config.toml
dataset = "photos with spoken descriptions (Open Images, Localized Narratives)"
horizontal_flip = false
width = 256
optimizer = "soap"
adamw_lr_other_params = 0.0009
steps = 20200
Rows from block 4 of a small multi-label image tagger, named by matrix and row number. Rows with one number belong to one neuron. Each number is 128 + 24 x the weight over its row's rms, rounded and kept within 0 to 255. All counts start at 0. Numbers have three digits each.
After each neuron's rows are labels from the 100 images, of 14848, where the neuron reaches its highest value: "responds to" is what is common among them; "patch colour" is the nearest of a few named colours to the mean colour under the peak. Only what is clearly more common there than usual is listed. The data: photos with spoken descriptions (Open Images, Localized Narratives). In brackets: how many of the 100.
# fc1: MLP up (model.blocks.4.mlp.fc1.weight, 1536x256), inputs 128-255
# fc2: MLP down (model.blocks.4.mlp.fc2.weight, 256x1536, transposed), outputs 128-255

fc1.746:132124142127108111114107160165140120145118130153134087111115137086144135095130154150108149164136115133144170160104176159130107123136162120139099107132120079160151141108121124166123135099127132144104129125113145132124118159151162113150137130137129125095108089141128138109102117101143149098129138104136118137136098053111166166144114119081184125129166086130121081124115143125134130153123
fc2.746:105116131149136092148115112179189116148130134131128154203118134087105147124134102118125137145106095147153132099162130124133126108152119102151147103143163129156129145134145147137167169121142135147058154103106138088135131095161101073141094113126097109151140126115121159116163173165139115134172138094105163137140084121116147119071119115103129160110103125109132112134135158120105129115124
responds to: text has "lights" (57); text has "people" (47)
patch colour: black (47)

fc1.153:150098134137128134150116152119127138116134104120115097121143135120102118124127095145085144117166115094157131098148114176129177122106101130126078157133172119122137135119103139107117129164151087074131125073122118129115121113069127128105141119189136158115109153131069171134113149098121086149143138125126134144081149085164127135115113127166147119131104127135142117107146128132096119129114
fc2.153:114131103122108136158180144132142122174118105137135110107118138135116156120134120150150148126162123097090119155108121098087166118124110155127142114123094118151170130113130110150136087158104103162122136138137139144162109079155140083122157136135109114110160156146139100139118120125148112127148162131091109114125157180140136161153075121149096150107127116125100166145122151119153126098159
responds to: text has "trees" (77); text has "sky" (67); text has "grass" (33); text has "plants" (28)
patch colour: white (44)

fc1.303:140131165150138177112105161113095115071139126172110174158135129103105146085105166083134146171131151162120139056095136137096150150138157116110148095132123124136145112131081169109159182111146150142135090129109182169109161155108122131106149100149150141153154163141098149126121167149122123151103133084096144170174110108147144139142121122088115115144137117127100105135095131158142144126128
fc2.303:129131112127144101137134159109118064128135097124120092124158140119160171088126055118138138120121094146132095165104126121114163126119103147155132170117148156126140123112133104117087124143147101125106119158129176166122116079115118134159138154129125117133105122154087104135117097146137095137125146122124078169106089124135142107145157125083144163084133147138110154095129141148139171167152
responds to: text has "trees" (85); text has "sky" (70); text has "buildings" (33); text has "building" (27)
patch colour: grey (60)

fc1.318:133127093129151120114097130133126141119091105087143108104108131157153105123081132139070154166140125120073133118122154115119164132087117092104131089124104152140162095119132163104115153128153114140094110115129128166125102150092146153129154142105202083134126115144140128136146157136127140120160122129141136111138108112124096121141128059136157142107093148154135116085137164116145114140116
fc2.318:118112156126125142113135127157181106128152150176106114115152102129131124119149070131134146131141134118154146122112122170117121145131152138139125157114135128110142165145132141154125106124137132133137101148126133079115150102160047132125144128187074163121108149136156147121158091122081110157132152124093124135147118174132134097091163128173174121117140118061086136100109112147104134135151
responds to: text has "buildings" (27)
patch colour: black (63)

fc1.486:093084128137128164105112132122150134146080078101148102141085142119081095096181107150138134118165117147108159098134143127092096139161162191126115119129163157117127144133143145142123090181098135115176066117116126115145135122110127130130112122128130120133140152107132164158104113143103151136132145118156087084153090133123166144117109140103162140110136134142144118145158142149160144133067
fc2.486:150167157144122114149145121161143117142186173119116108118125106168115132161158156113129144163096107157130084148129160133112123104106119100094145124148186128125066159128175125160096153100152113129115165151083155110109100122134136097136117123152149100082149150145139132119154154166124133123100113107143160122151143139120071113156133157152127077147116115117091154102148141159087158115123
responds to: text has "wall" (42); text has "table" (34)
patch colour: brown (62)

fc1.263:158097141123129134123150171135129132134102148108127164155126096172129117106128157110150100079172103168142124099109143068136142092103113128147113137114144112125127130131086165092190143119104137131101097142126094113123155109123110095084121143146160135142117115104068115125156146157129124113113099144139118125115120147162101160098118138117103119127135108157154128140127122150103112118134
fc2.263:162157138143160088087108136129126129152139124173171120132152122108105119122132127143114143147129098108133143136153120128132151172113164141098118130145152162143131127152154130130102127103117100127117129135087158172142155139162111135154145108137096126095130144121128132108104084061146131175128140101126136137167102140128129119156159111145121132129121123076139105121128099165135115146163
responds to: text has "people" (46)
patch colour: pink (40); white (39)

fc1.467:097131128089097146105161146160128163138135153127125127113145129115104092137094136127124087146165113135123117139090120137142080170086096131115117093085098151120115143132117137139128177125128179101164150144122148104161132117081108139076080122114120097159156168084097130107139147145098149122068102117182152152140156109160120138120144138173096127139111124167091146161106113130130163078119
fc2.467:090147147107141141108127132146127133156106076114150195136129108115115144139156098127134094125119120141137123130178168142184173089117154121138116116182115113125073159127161158131115078118111117112150172105157093128120132118147074112188175155119098104110108146157158137131161112120148120080150143123104120105133122165112110141192095123140088118100148150130185112147159151130092112148105
responds to: text has "people" (51); text has "standing" (49); text has "holding" (36)
patch colour: grey (60)

fc1.287:134111137146145103121100075109119146148097087062156146109155136169138163133120147115085144121152123131124119139100123130156116132113122120114106125129134094149135098175162107130090150089104143105163150109115108108143093151076137128108125109127133123157171121190114130114140100120114144122123126089083116099128144114146126097102094174148109145138120164121149142146152135090132137145132
fc2.287:110147115110071101105119128141143104089123158116120145114074154112117110124125111095101115148157098149163133152153119143102160136117117187161103088097080044123140122121108111186105184086107142098158105156192087112119161103136098102143125085136135099108120142121152099143107127139116099104101146169134132164186083149140145117081093151135173142132111142130157112154117141099180146141139
responds to: text has "lights" (28)
patch colour: black (51)

fc1.742:146110103142150122132115137116149152129112116085133142104125149162109109109145138158121071071118123153147120086161163158123138134148129117186089143113114122105148108165132127085123119134087169088128152135142129095144130086100175157096127095108132115146106123106110122112139134122118101118065111136128116162113114133136118121173074144120128163141113177141130075144122116115136119121139
fc2.742:122106115133165137088126145144120088134106162133145110092114102109116112153113095123135134143108089110117098106106135092152120115127154140109149116117106162116121166114124136150180082151150160134099152112095145156093111095142173104162089088106145120095121123146067129104146131103135137125129127122096154136127111153151125151133153134137112172169146079122150166125117154145119113098163
responds to: text has "buildings" (34)
patch colour: pink (29)

fc1.83:113051131104098151119121146126107129122121155143164124096132127178114164138144134137167135112124137167099149147077106105144124128091122168130153099124151109137112147122110101138111153108097143103152137143159110065131181129072180096142123175105137150146152137139149096121153131142117147135135124109098078138106142105107101181120093135100133153147099127132183100130132135118104157110100
fc2.83:154196110108164099158148105091148113143116079124120126137115120102087083120164111120104152138136116139125139113153125156152123149120127142140142135165111147100141135114104159174141110099152131108089097126140090137094100107121084130093170130135135126152149145146125158124158160141165115118114121114168148165149134137134120121128130118142144111119109170131140111105129089144143083127126
responds to: text has "standing" (53); text has "people" (47)
patch colour: black (33)

fc1.648:169120131139159142103144123108161135083122138144171118141118154167137163165114128146111136142153121088108129098143086135118132146163134115107177110136109101119094160105100160113133143095190137089150147106129089150137149146146108144120154151148114124145146087128104140154094100140145158144109146118138136154153109129106141137140176134095097155203115113160084131113145152120114158117085
fc2.648:144142133093112174140144161132141105156146159146130116105165116144109139068102110136110133142140079133127075150147156070107110132103124149155086129120142124119097128115141116088107157168122122117158097158115116141150072081114096097147118114090131123156158149131157136119129137137112116134152111123080069106162128137132099158170164146143144194108122110139137173110125151107165054112122
responds to: text has "trees" (83); text has "grass" (27)
patch colour: black (42)

fc1.724:074098151131110118111157138151130106111113097134137111113136149157111125086128132162114104124130112137146157109137107109120104145107149166167103121129091174149124133135114099155114096166118150109151114112166157146107113161102123168117135150122135132146117146095079105144124112140149150111101168133138143139104109109114159160168139138113139174133128117141163075109121172140113124124141
fc2.724:142159117155156142106098120148126126137152110113105139097088119168097163118145147147180100136178111142156129068115137128116159108124182158110163142153127100118114190136156129124116116122116116155128124131084132126088113152145101131133140143114165065129166148085136177138147147169100095100103150130102108125129146085090154115129134135126147099152114135118141115118151140140163128127157
responds to: text has "wall" (54)
patch colour: black (58)

fc1.667:176098124121134093136147107116175149107125132121105140162116149160187127150123116151130108104122140111132145123107141147118121110185113110104132113129079120083187113117126114090132092143120172104182173123131146080147102150135116157112143114112186143110115098121142143148139118128140113110115134121129069112124186128155138132110161086145172141105109134132099109122112146090082126108092
fc2.667:116119110149125142112100124141150116128163107142164133146108094120107158141125111114145146157157101131126059119123096122143133116141152126126147178135129130138147164150148166181142158080149077101105093144121094126153103162153157118090129096103125107137119158124070153137173108166115163126137098139148109142134151176115131147101128092097132107142116124125168126129107133112116141163145
responds to: text has "trees" (63); text has "people" (62)
patch colour: grey (62); pink (26)

fc1.164:102114162147123128119093119098172144107095154114130146195135140121128121151156136126117113103133121135115087156122122075109114120117140176122129130138165127154175119159113184159117073136142118128152128148091148133150156094091128113148143154090134152098136108140083124114120138146145120124123131105096139152131118129127157111063115122147136140142147134125152089108119118145140124115126
fc2.164:125172094162123171117120111153129092141104175160120128144127171123114138126155154126114133151149138095107145108106147135132127131134117103075126107119119113078128137179115154106147106117123115139103140145133126074135086128097104167127114114133146185097162088131128123143131147105110124129149113116171128115122118117119166185181163129138052091146164105116150101134109135121106100120132
responds to: text has "lights" (28)
patch colour: black (67)

fc1.219:083131117174146145121117126143155116112082101150079153164124108139115121179161170088122129127117139167167071136139100135132127115099134128133121112167135149138124099140153177144154182138143126140145129153108130138112100152150121116118123080104167101127130124137172086117083133127079148105100147104127087145108167089114102134145146107152138122159145141119118158114157148137154117089116
fc2.219:136160136122094080147147163111135104177139136112111142123132110102133128125125130117139079125158121096115118145149142144127130088142151121114127123094120148118115159119157183123108118162100115147159144118145149083112113120097146165178148115131108133106090148180113124128116107127119127141141179147133094112089137169154143113193096126108122106098157088104105112095137128135137185120086
responds to: text has "trees" (69); text has "sky" (59); text has "road" (32); text has "buildings" (29)
patch colour: grey (72)

fc1.158:155096101136157090167130126117125092161151122150160137099122095152138167139153096099066166083119092116136142157141155139153103124140144119126102192145122136120173153161145107076124099135127111126148156147122079125118146118134121124116093159149114138162144149145117173105080126138119141102148133152103137129099131140100127159104148156131099110084115096135134154128091130120125127102129
fc2.158:124162112121127142167121144126179139147102132127099113102100150138144146141111108148132101118139122129130132116113124144095130113132153063139128154132125139138091143115115126138146088144157113115133132136157101140100126133104128121134113138122110160177171126112136110130151102161141145160165161100175112097108120132207142124114169089144114156117124092111132123116127159169140123109090
responds to: text has "water" (26)
patch colour: pink (25)

fc1.425:093129131099139105140118115117121124142147114193149129140140174137114127108114146157119105122142141139138103118156101106124106123141128142123109138130137173088076131145125119148075127103146108082146085135117148095159144142156100112138141100147180109130096160091142078098167119166130127165135139093156130107135126090154137163124118135112097137136131098170156113143119127112115177072094
fc2.425:146103132175092125122117151132104150130188171153116158153125136167154113173122132129147147118120142120134131095135130151162115138101161092107140172114123136110131099137103118098174117122126141138151137126132139147180129117117099163129132134115096113158107103129125181081160163153112106096176104149094112132136156140129139111172116138146138129142136133130088148114156112118130155150113
responds to: text has "wearing" (33); text has "man" (28)
patch colour: black (56)

fc1.384:132170165135150156111107108131136121100101089108134135142128123112132132109152124112143163186070159130106116127102122134124108130104112110135154109143106112151113157174118120128120163113168103117130128120107168127120152121147142127098122100106143106107148125146154123086118124147097145151118185067154122151139133147171123183127179131117149147098094096148110170157125096144155142101151
fc2.384:133121114100134113132142135124116121099109136165090112167148141074129143140153116170123103121127143109092106130138132136113167155088139125109133132106141101137103110113155176164139127132115127156100110066106144108149104148117080158211122150096115110172120116139131129127105143130157167097142110127152125140157092126093108071094136168095131151148126153086081125166128114147111124132163
responds to: text has "trees" (58); text has "snow" (32)
patch colour: pink (36)

fc1.26:135110120173169131098124092142124132156113162107137092112109110130155167125135125133139136101115117116133113104123144135151152092132143143107121143198138097132134116094116106129181132149107148141101121183108124124108140121084126099142111122155140127095143103160124146133116161121092149177144162153154144187159086111139081127185124136129154149094131106093149144105133128163160061144111
fc2.26:117137170139103088124132120165139137148127140096100104084126116115092141175116103145153096162107128112164128117132138118159151123137158163141170139142107064123130111095149150135132132131140105135174078174110151145153174109149117110179140153120101119095115116097153143157116170109163099126142139124080104177103156167114156100121149160126113126129129112128137119129114121136115163081123
responds to: text has "water" (41)
patch colour: grey (81)

fc1.468:117112143138096173164142112095150137128145148103164123096141134097138148126092178097121116153149117145137144102138116127096091144097119162134100123127159112147125181063133141136174165081138114120125141121096111128129154144099128112118106145164114129161120159110137111136103079163103164120146070145126108133160107093097142125106137174160108141137120143140165109094120154135149108093147
fc2.468:165129142133159129140158130178171163146139126157143148088117139141125100170143108175154067109089187128159157128144127158123120175147119094135101123167149145137095094098155130133097104109163146125168129131101150115143073140146118090113114113104123123179093125141150121128188120099091150141135142165146143149129141111153101117119132104107124127143121154116111112120152138155114128119156
responds to: text has "standing" (54); text has "people" (50)
patch colour: black (44)

fc1.144:091125110145174131125111150105129111109114115123129151191099147098095136140066113117121108112096127099104087138119159142088057169112128139126145164109159119131113109108100077122146153143093118132149101122100121115129111162165139139110149158162154119158131151135096108147134165118125122129096139114128130131142175120111133116125121151106116117127127178137112154086154098127140170135123
fc2.144:152133130150148122130104113122074187136143125126123131106162136144144103141090098067121109132163169134144104168144111161124127105152194122111146146114151151113146137133155130144155098153148140141110119119061110168115120163139109111151136149127106167142100166120145106090127147131109130083119187111128136083113127097079135138182109107147158156121128139075166126104141148143141111149120
responds to: text has "standing" (50); text has "holding" (39); text has "man" (33); text has "wearing" (32)
patch colour: black (32)

fc1.269:163143112161117124150121107113116100124074164147130166119108125087161101126173138102084111139151138100115140093156107089135162184150123098107078149138152131154132132141153146130127136141131128111085114121118172141164148135136129091101136113151162129122104158117120119128124122150119123126112168068136128083174123121164121148141113154099137128130099104156099146167082162170121139110154
fc2.269:176129123136148146090098156147171156110178107122172160136134142100077160145130118137159127155109136100165120119114139100126125091075172129144157109124132122166145113140123154132107100108148112121144137107150122099137087095152122136155101148118124069157182073143122099101083131096132130157154086107157109096123156121116156131161121134138106132185103118117130162128164121166101095129148
responds to: text has "black" (30)
patch colour: grey (68)

fc1.268:130135132139153142120161121141126117109171106127171082142131114153141161166105116123149108136164117088137146139132084150127130141161087108104112153140143132156108106142119135088137147136119145141125147134141152143085127131102118133119137117144101113131135126158089158083106152123097117155106106149152153143175103152084105060098098174127107126122129196109121112124124155138159132165112
fc2.268:135106093151112088126171132112129135173157104135117133121142114137156154150137150143141111090107136087124104141148142102133132121091127140120132108163122108081126111116161125170147125126136114140084122180176070127145121130139123116129186137143116110146127119123116104142123135148129153160131159116113140137116161067139110170154113142139101124125136144177136140156103089133155122136114
responds to: text has "water" (37)
patch colour: grey (61)

fc1.387:143116112146119135113164067114139155124112135122117157118118133130159135114116111126107127106122133188146094138162118129156108087123169129149121132125154121157140123141142118134077112126144136145088139143111133077128156118139155150104094079142111158165159136119123106150145085139165129083164162099125124103148145114168115121156103178149135112115133131145103133148148118132105137116132
fc2.387:112126109104133137153166143152134110135120112132149129174150113115122074138129142116136115150127120154123145096154194111150131187117128129120112167156164151111055144117124104105114121127111111106147095096167099149123112128115101120129137142089140135139118141178157104131155149129114108114158105153138086120127116116108158124154107149135103166165126123106125164126073149139136097133115
responds to: text has "black" (30); text has "white" (29)
patch colour: grey (60)

fc1.198:116151136111103096102134090119127128168128113087124126126161149119123138106103120154088135174118168084143128110134078089142123131148155108185147131128146138162130134133120159139060157103142126082115115154108122112145153143133123130142118103128178132164098145090129119146120156124090115166162124151139164103136096121124129122105127170104144136168122117160147107140129135093117163163121
fc2.198:152125110147097098135085101155113142097165140145173122101111135084128152124149141185157155146123126124166196090081078129106132110154151103153167119120127123152157092121120123156122169156106132118144126125148140127144120170099087148092160138107107128120150162112180154146107122122143111139135106096191096127117170139165117129124129124108129100130158137162127140120137089124136090183127
responds to: text has "black" (37); text has "white" (36)
patch colour: black (38)

fc1.284:118142131149112126122105181119091114147109188169116106140158113121102147135132122120106116107134118133125132114146103107140105133140117170144119121138097163122101135113131104132149131106146127117173103157120089075169142135157099139128153164138136152125158145129108092137091141166125130126106136112133126119132136100104113162113115149141111129129135171114148133132131105117134180103155
fc2.284:110133150106140166113120141129138177142160140107110138120098128127146109196106087119105097122154145137136153110120137119120178135102089121110089163135150157109130126140098105132152077126150091149100148122122157124150068155151142189131138110139072119137149141114174119126112168118134085113147149166097107136132132125114138106135159136126097136099138130148110109125152126151099118138140
responds to: text has "black" (25)
patch colour: black (62)

fc1.440:088130127148129062113122085147152104135156155117139167123098115085099129161050181134093126164140126103113099111144142104155113174138146112124119155133131092093127180110129166102091136095105128158112120136188093068141125133126127141158102119129147162092124106104129085114114120159123146097136107120125104127110132130163111153132135172108138169159133141119133110178111128131114144080123
fc2.440:107133140059124180132143145170138148105113136127127114138114084137143093146137158107152118112139113125154170080154127143136136118110141151105186131162083154118156111116182113120126073074127128121191130091077112126141112151109143093149100131124132078146160136159146122125159199076159133144143120143110134144109167103090139090131124103119093089132138133134119122146126130115115085151141
responds to: text has "standing" (52); text has "wall" (42)
patch colour: black (33)

fc1.456:132116111123126052151183134157185109118088096139129108111139112115134083146121076134134121117113116121115176133098114115101137124150124161182141133134090114133119116138153167128118144130123102098127076155133141101127115169116172083171128075150150134140156166144134144123156116123196122114119078119115121122101147111091170121153114118103125121155134130142147108117155129112161103111098
fc2.456:170148140126110102180122125123077143152106139155132163099128110114098122144172114120144110111108123135122075130131121094138139082136143145120176130131159135041089154118117115181097098117125124112100171120127128094126091119128075143130116161110145107103133123154136122115117126141147137144134135107155108163123124142141114129138124141159121086156130095164103157161093142102080138140102
responds to: text has "water" (29)
patch colour: pink (33)

fc1.462:153148114160127140132154118134152128130144141143155098125122146108058158120114101137126122162117101150120135104133123096142131143129117134117126137133108143140189193105116084134083149162106145112140146143165136124165106160126152107127175177110157141111127140102092110164088096179157162118142123091137132145127133085169132142138112185132130081131128096144185104125140096133154111107136
fc2.462:107147101126143116093127101206151143099142089143147143118092147162117121113106132219140112140158104116121115119095124128143142137130099127089108093120145166113124178123157140117143090081160110136112141165154102100101112148144114121118136107140150097088123113121086124164083131157120084097147105139134129128115145117143112131130119140150112135133114125112134146157086109117141088111153
responds to: text has "standing" (58); text has "people" (51); text has "two" (31); text has "persons" (26)
patch colour: black (79)

fc1.327:109136171130137138126110108112101165134111085145129131109077101173133165179112121109183119148165128092105098135130159170144146136112092141169100126178153106104155168104131135125141156140124159121166151086116135087140107102106125098135145110093130123160148167086138140098098133130144137125131129093138119127132138127136091157143116115129104125117161151162133109090134123127121170125124
fc2.327:157134102120109150141146125097106106121146139147136114129167165108146122140165216125147127154131131149128070122171122108115099115097087132116129187149112137124096097121098081143123125137110137141097106112132092100143129132113161117122131120152130146112149118132165104110119162140098107196103106120115128073099146109143134115097106113111132132121135147169086120089124141145131119168109
responds to: text has "people" (52); text has "sitting" (33); text has "lights" (27)
patch colour: brown (61)

fc1.88:130117120129124134090100138119117147170101130100112131088168104117115152123108127132088090170112137154072131148117143069089096142146149147175156155177114164145127119113127182099137131136143116130109105155088112119133156144126131140131107087144089129081112180150170157126136104114123133131153147120120136097143109130115131099132108148124137155163086102146136092120112111101119140132107
fc2.88:120132086160098089142110136122124142102176138126159108169098159139114121169160117119153113115140109132161127101069098128140131092128097128120145123115100165121158067107102118151129135136146121096135159111141140161148127133142109139105153162065110120116179127101139154115121125117193102128161092128093162125091161149151137147114126124111104093157163113137135143132139117149098086142129
responds to: text has "black" (46); text has "white" (41)
patch colour: black (41)

fc1.111:132133127125120092133135118166155121081123147120145142173147123107173118175104108116169128115102147153101156101141134156115107109131129133144135150146169101139134080111128152127124160157116124115106135113149134092178120112127102138082130153127155124131124131136101183186178151120170105104116082088117150116070146147097137120121145093120151124104115132126112129132103145084156134067165
fc2.111:123122160161102148096122097102138123128142102164135162163185108133116139066133126128106152106157144107076086145131104112142062090087153131080126107098132143103154119130158126137103127100181137140114159141112119121095135126151169125105150167123129104125138123144134135153143118154100141098163104140120113134151077107137102118135157091156134103138111083112142142183132161123113159119125
responds to: text has "sky" (52)
patch colour: pink (25)

fc1.426:165070178071123130119151119163162100108129142130119158122105109098152128136130157119132110097107166106114134124087139152165122129151100129121122114122118137126147144098160150119157160145076134135152180180162143142121115143115114108112104085121129171139151133130120121157060141136116108153102122096172108140194095128101124106104160090149128119145129142146120115127141119090090125127084
fc2.426:092136157113098118130126144139119152121116071091117141147108119148111137162122111100117103152116127184146150151131090126106140138165093100111118140145171087132132116124129094126088113122127096140118089155131127139126155079130126124146137131133115088106133098087152169152136078080104146144165128149144113156104172093139110126149130151135142157118107129112170134117097158128124134107154
responds to: text has "buildings" (33)
patch colour: grey (79)

fc1.48:128132135117130139110183136141151120122145144129163104112152138111170082143104136129125148159060127124129167164130132165121122129148129128144149133135119071150139134119130152102161114103137129110134186139127140097156166164136148112133129061129124147147100133125119139106090146119119111080096136160162097163126124167093107100093123116135141142174124139122118116115125104105113130123134
fc2.48:120123107142122099125092165129120132128151143138116150128144109119129124123116102141194127142163128134159098109149068104148081093099111111105140152123132118114082151162092159116124091152134118152139122137131115116103136133111153186150129126085097114158118170147175113139136168123125159109086145141149125113159176121157113139118175107135119127123117105117160132162124143137121129109140
responds to: text has "trees" (68); text has "sky" (58); text has "road" (39); text has "grass" (31)
patch colour: grey (60)

fc1.85:108116120160148136086150123121108125131128131148128142091135108133109190177163150117113121131108177144130132121148123101149143140142137096139111143144138141106166113151118152146064144117135123102147121146140140095123138083142163126138127121128142082086149161111106153133139139136131064181107136143102099103126122119094150120154126138159098148102094138158155119152147105131119140100164
fc2.85:101116135116132149133096165098155151137126110113133138103118103145123143078106093127135111135162118097121165173144149139127112144111114165133178123104103172113119113122106062140173134148103087140140136132106095159125138140153129113138085128110167119163147101174139142120182124165122153130143140138089120090104083153111163115131165177123138130138169111114110181099134101141109142170126
responds to: text has "buildings" (33)
patch colour: white (42)

fc1.737:139181148125121146134123136087116119083122154140162135117127148144138131136112168125075170125124089099143151123100130147174173098152070100116109130097137121106140112135114179114150120151136103085121155103094145117125154125094117147123144118107143096111163179127128153162107132135094122158123140092132127146137116139153111122143131081108151131134098149086104089126125160160107130098127
fc2.737:158126138180093178139113137137121105168124145157109132106136126138105134132154119119199146136154145155140074133115161136124122115105120126054137114148123146169152097156132119136137101063074133117123096153126140143134110124107132182152140151110127133179121094137149142091129129081138170105125117141103141105150174141132110151108134147130130114118121070162159133093137127094125179128113
responds to: text has "people" (47); text has "lights" (29)
patch colour: white (32)

fc1.538:140114128124162115093160120159092136106105122146173141119154187101075121122124124114063102121102117125158147128077134128141154102121092099129127134126112112126149172121087096130140122152103126127126127179106129132113140138107151115138101122095130094148135139110122129122113133150087120116157140150082123129118135098178146178094124123169119124140119097140158116147121126114157126109144
fc2.538:126149106150101123139136128123148124146139122162128121127124111119139129125117121114142127111125117141106118111157140109131118101085119160176087106070133112156139112163150155138110120102114115096135065154143111118156128096145119115127134175112102121092161110167155112115121127134146114147126091141132166146153136139074113087125161157115142111095089135128111107107143087145152089139128
responds to: text has "grass" (28)
patch colour: black (33)

fc1.626:118097154135145143129117131106094137140149121128102165131120135098140126118098184108130151140153120143123169159130123129117087135144100150140120157095141105085080131132119163097171153135106147125094148100181137125154170160111113125113135094164093083143112120154129123100066116143158102122166102113156088156168153120118109153121137133088132136137119123102133171119137147113122121143128
fc2.626:126162120085099137130117112121154137112094141111116083150150132145130134118108147119124142166115127101127115142147152143157141119146175110130148147141094118154152127110182125149134136170156123121155121143117114147124101108157102106155164158128121086099160154150131087106122088115149141129107161134149190163120113082116128142125109107105134113101132132116148111152093132145167179145133
responds to: text has "people" (76); text has "buildings" (28); text has "them" (27)
patch colour: brown (60)

fc1.39:129110157147084102119151091066159146188113087123094169108134148118150132164086141155147188136140145124137156103120139128123128137179111160098115125147144106126152129102117119096104153098109128154107112138106123119148097107103156144124125116140124100132117086119138101100141151115120077129101137100110136130133119157093163119102116120124133160095113116133145125173120143101101142156111
fc2.39:120100122138118127131165084106136105155118127126159161151111163067134087108153144130094128102149105120096148112105124137120127150147126125108160157166146134087088145149088126103166106127135110152114108131090126148128143121136104093143096122116159158104124119125077143089104137138088133125122110128175095110115140106175127122135176169125082176109182110113122110116131114108143100137110
responds to: text has "sky" (89); text has "clouds" (55)
patch colour: pink (29)

fc1.293:147109108145099137159178098114136132152110159072091099129138103130119145109127104130115108127134095168128133067133107130198093164090061126142146106134112134132158142174123100080107175083137129112143154139147104116129125095126106145127101118114112115108104100119158124107126113162131106147127128132108101178126129136147089201100109155136117149118171160164147124135149096130131124141123
fc2.293:093145164112112122096112172115135130132133119098117127077123143136158110156106098122155142117155095128139125134148078083131080146117153134145116109149087093126138133116118127161135119107127046127101156145102154112107092170104108121156113127150139124150102166175147164148161141093100084140139132117113120114128118148141161099167131144115075138133122098125140151125076128147117157154153
responds to: text has "wall" (45); text has "table" (32)
patch colour: black (72)

fc1.581:090100104133125129086170143123155144127118104149154122108139070161123154139130138131141118105139143137120141145156149124156093158138145094135117119122115119139147113110112110147164150120129155116151135134115112098147143122119108080149125185159132103140169130141086125114132141123102137129109139109109140141123154126132113136134106171110140122088099101128150124118101167129182103073115
fc2.581:153147158110178118220139129100114133075160144130142127153122118134112147142058090120126163122108116073161107112115126112131147108139182116100160120106141131077120124173150127134136088090172124160133145122124137146141115103089154095152130171162162132145133134130165134129141159135142131099150110118091110158176135095120117130127108166116156087120124124157163134132106106108138117107123
responds to: text has "water" (59)
patch colour: grey (68)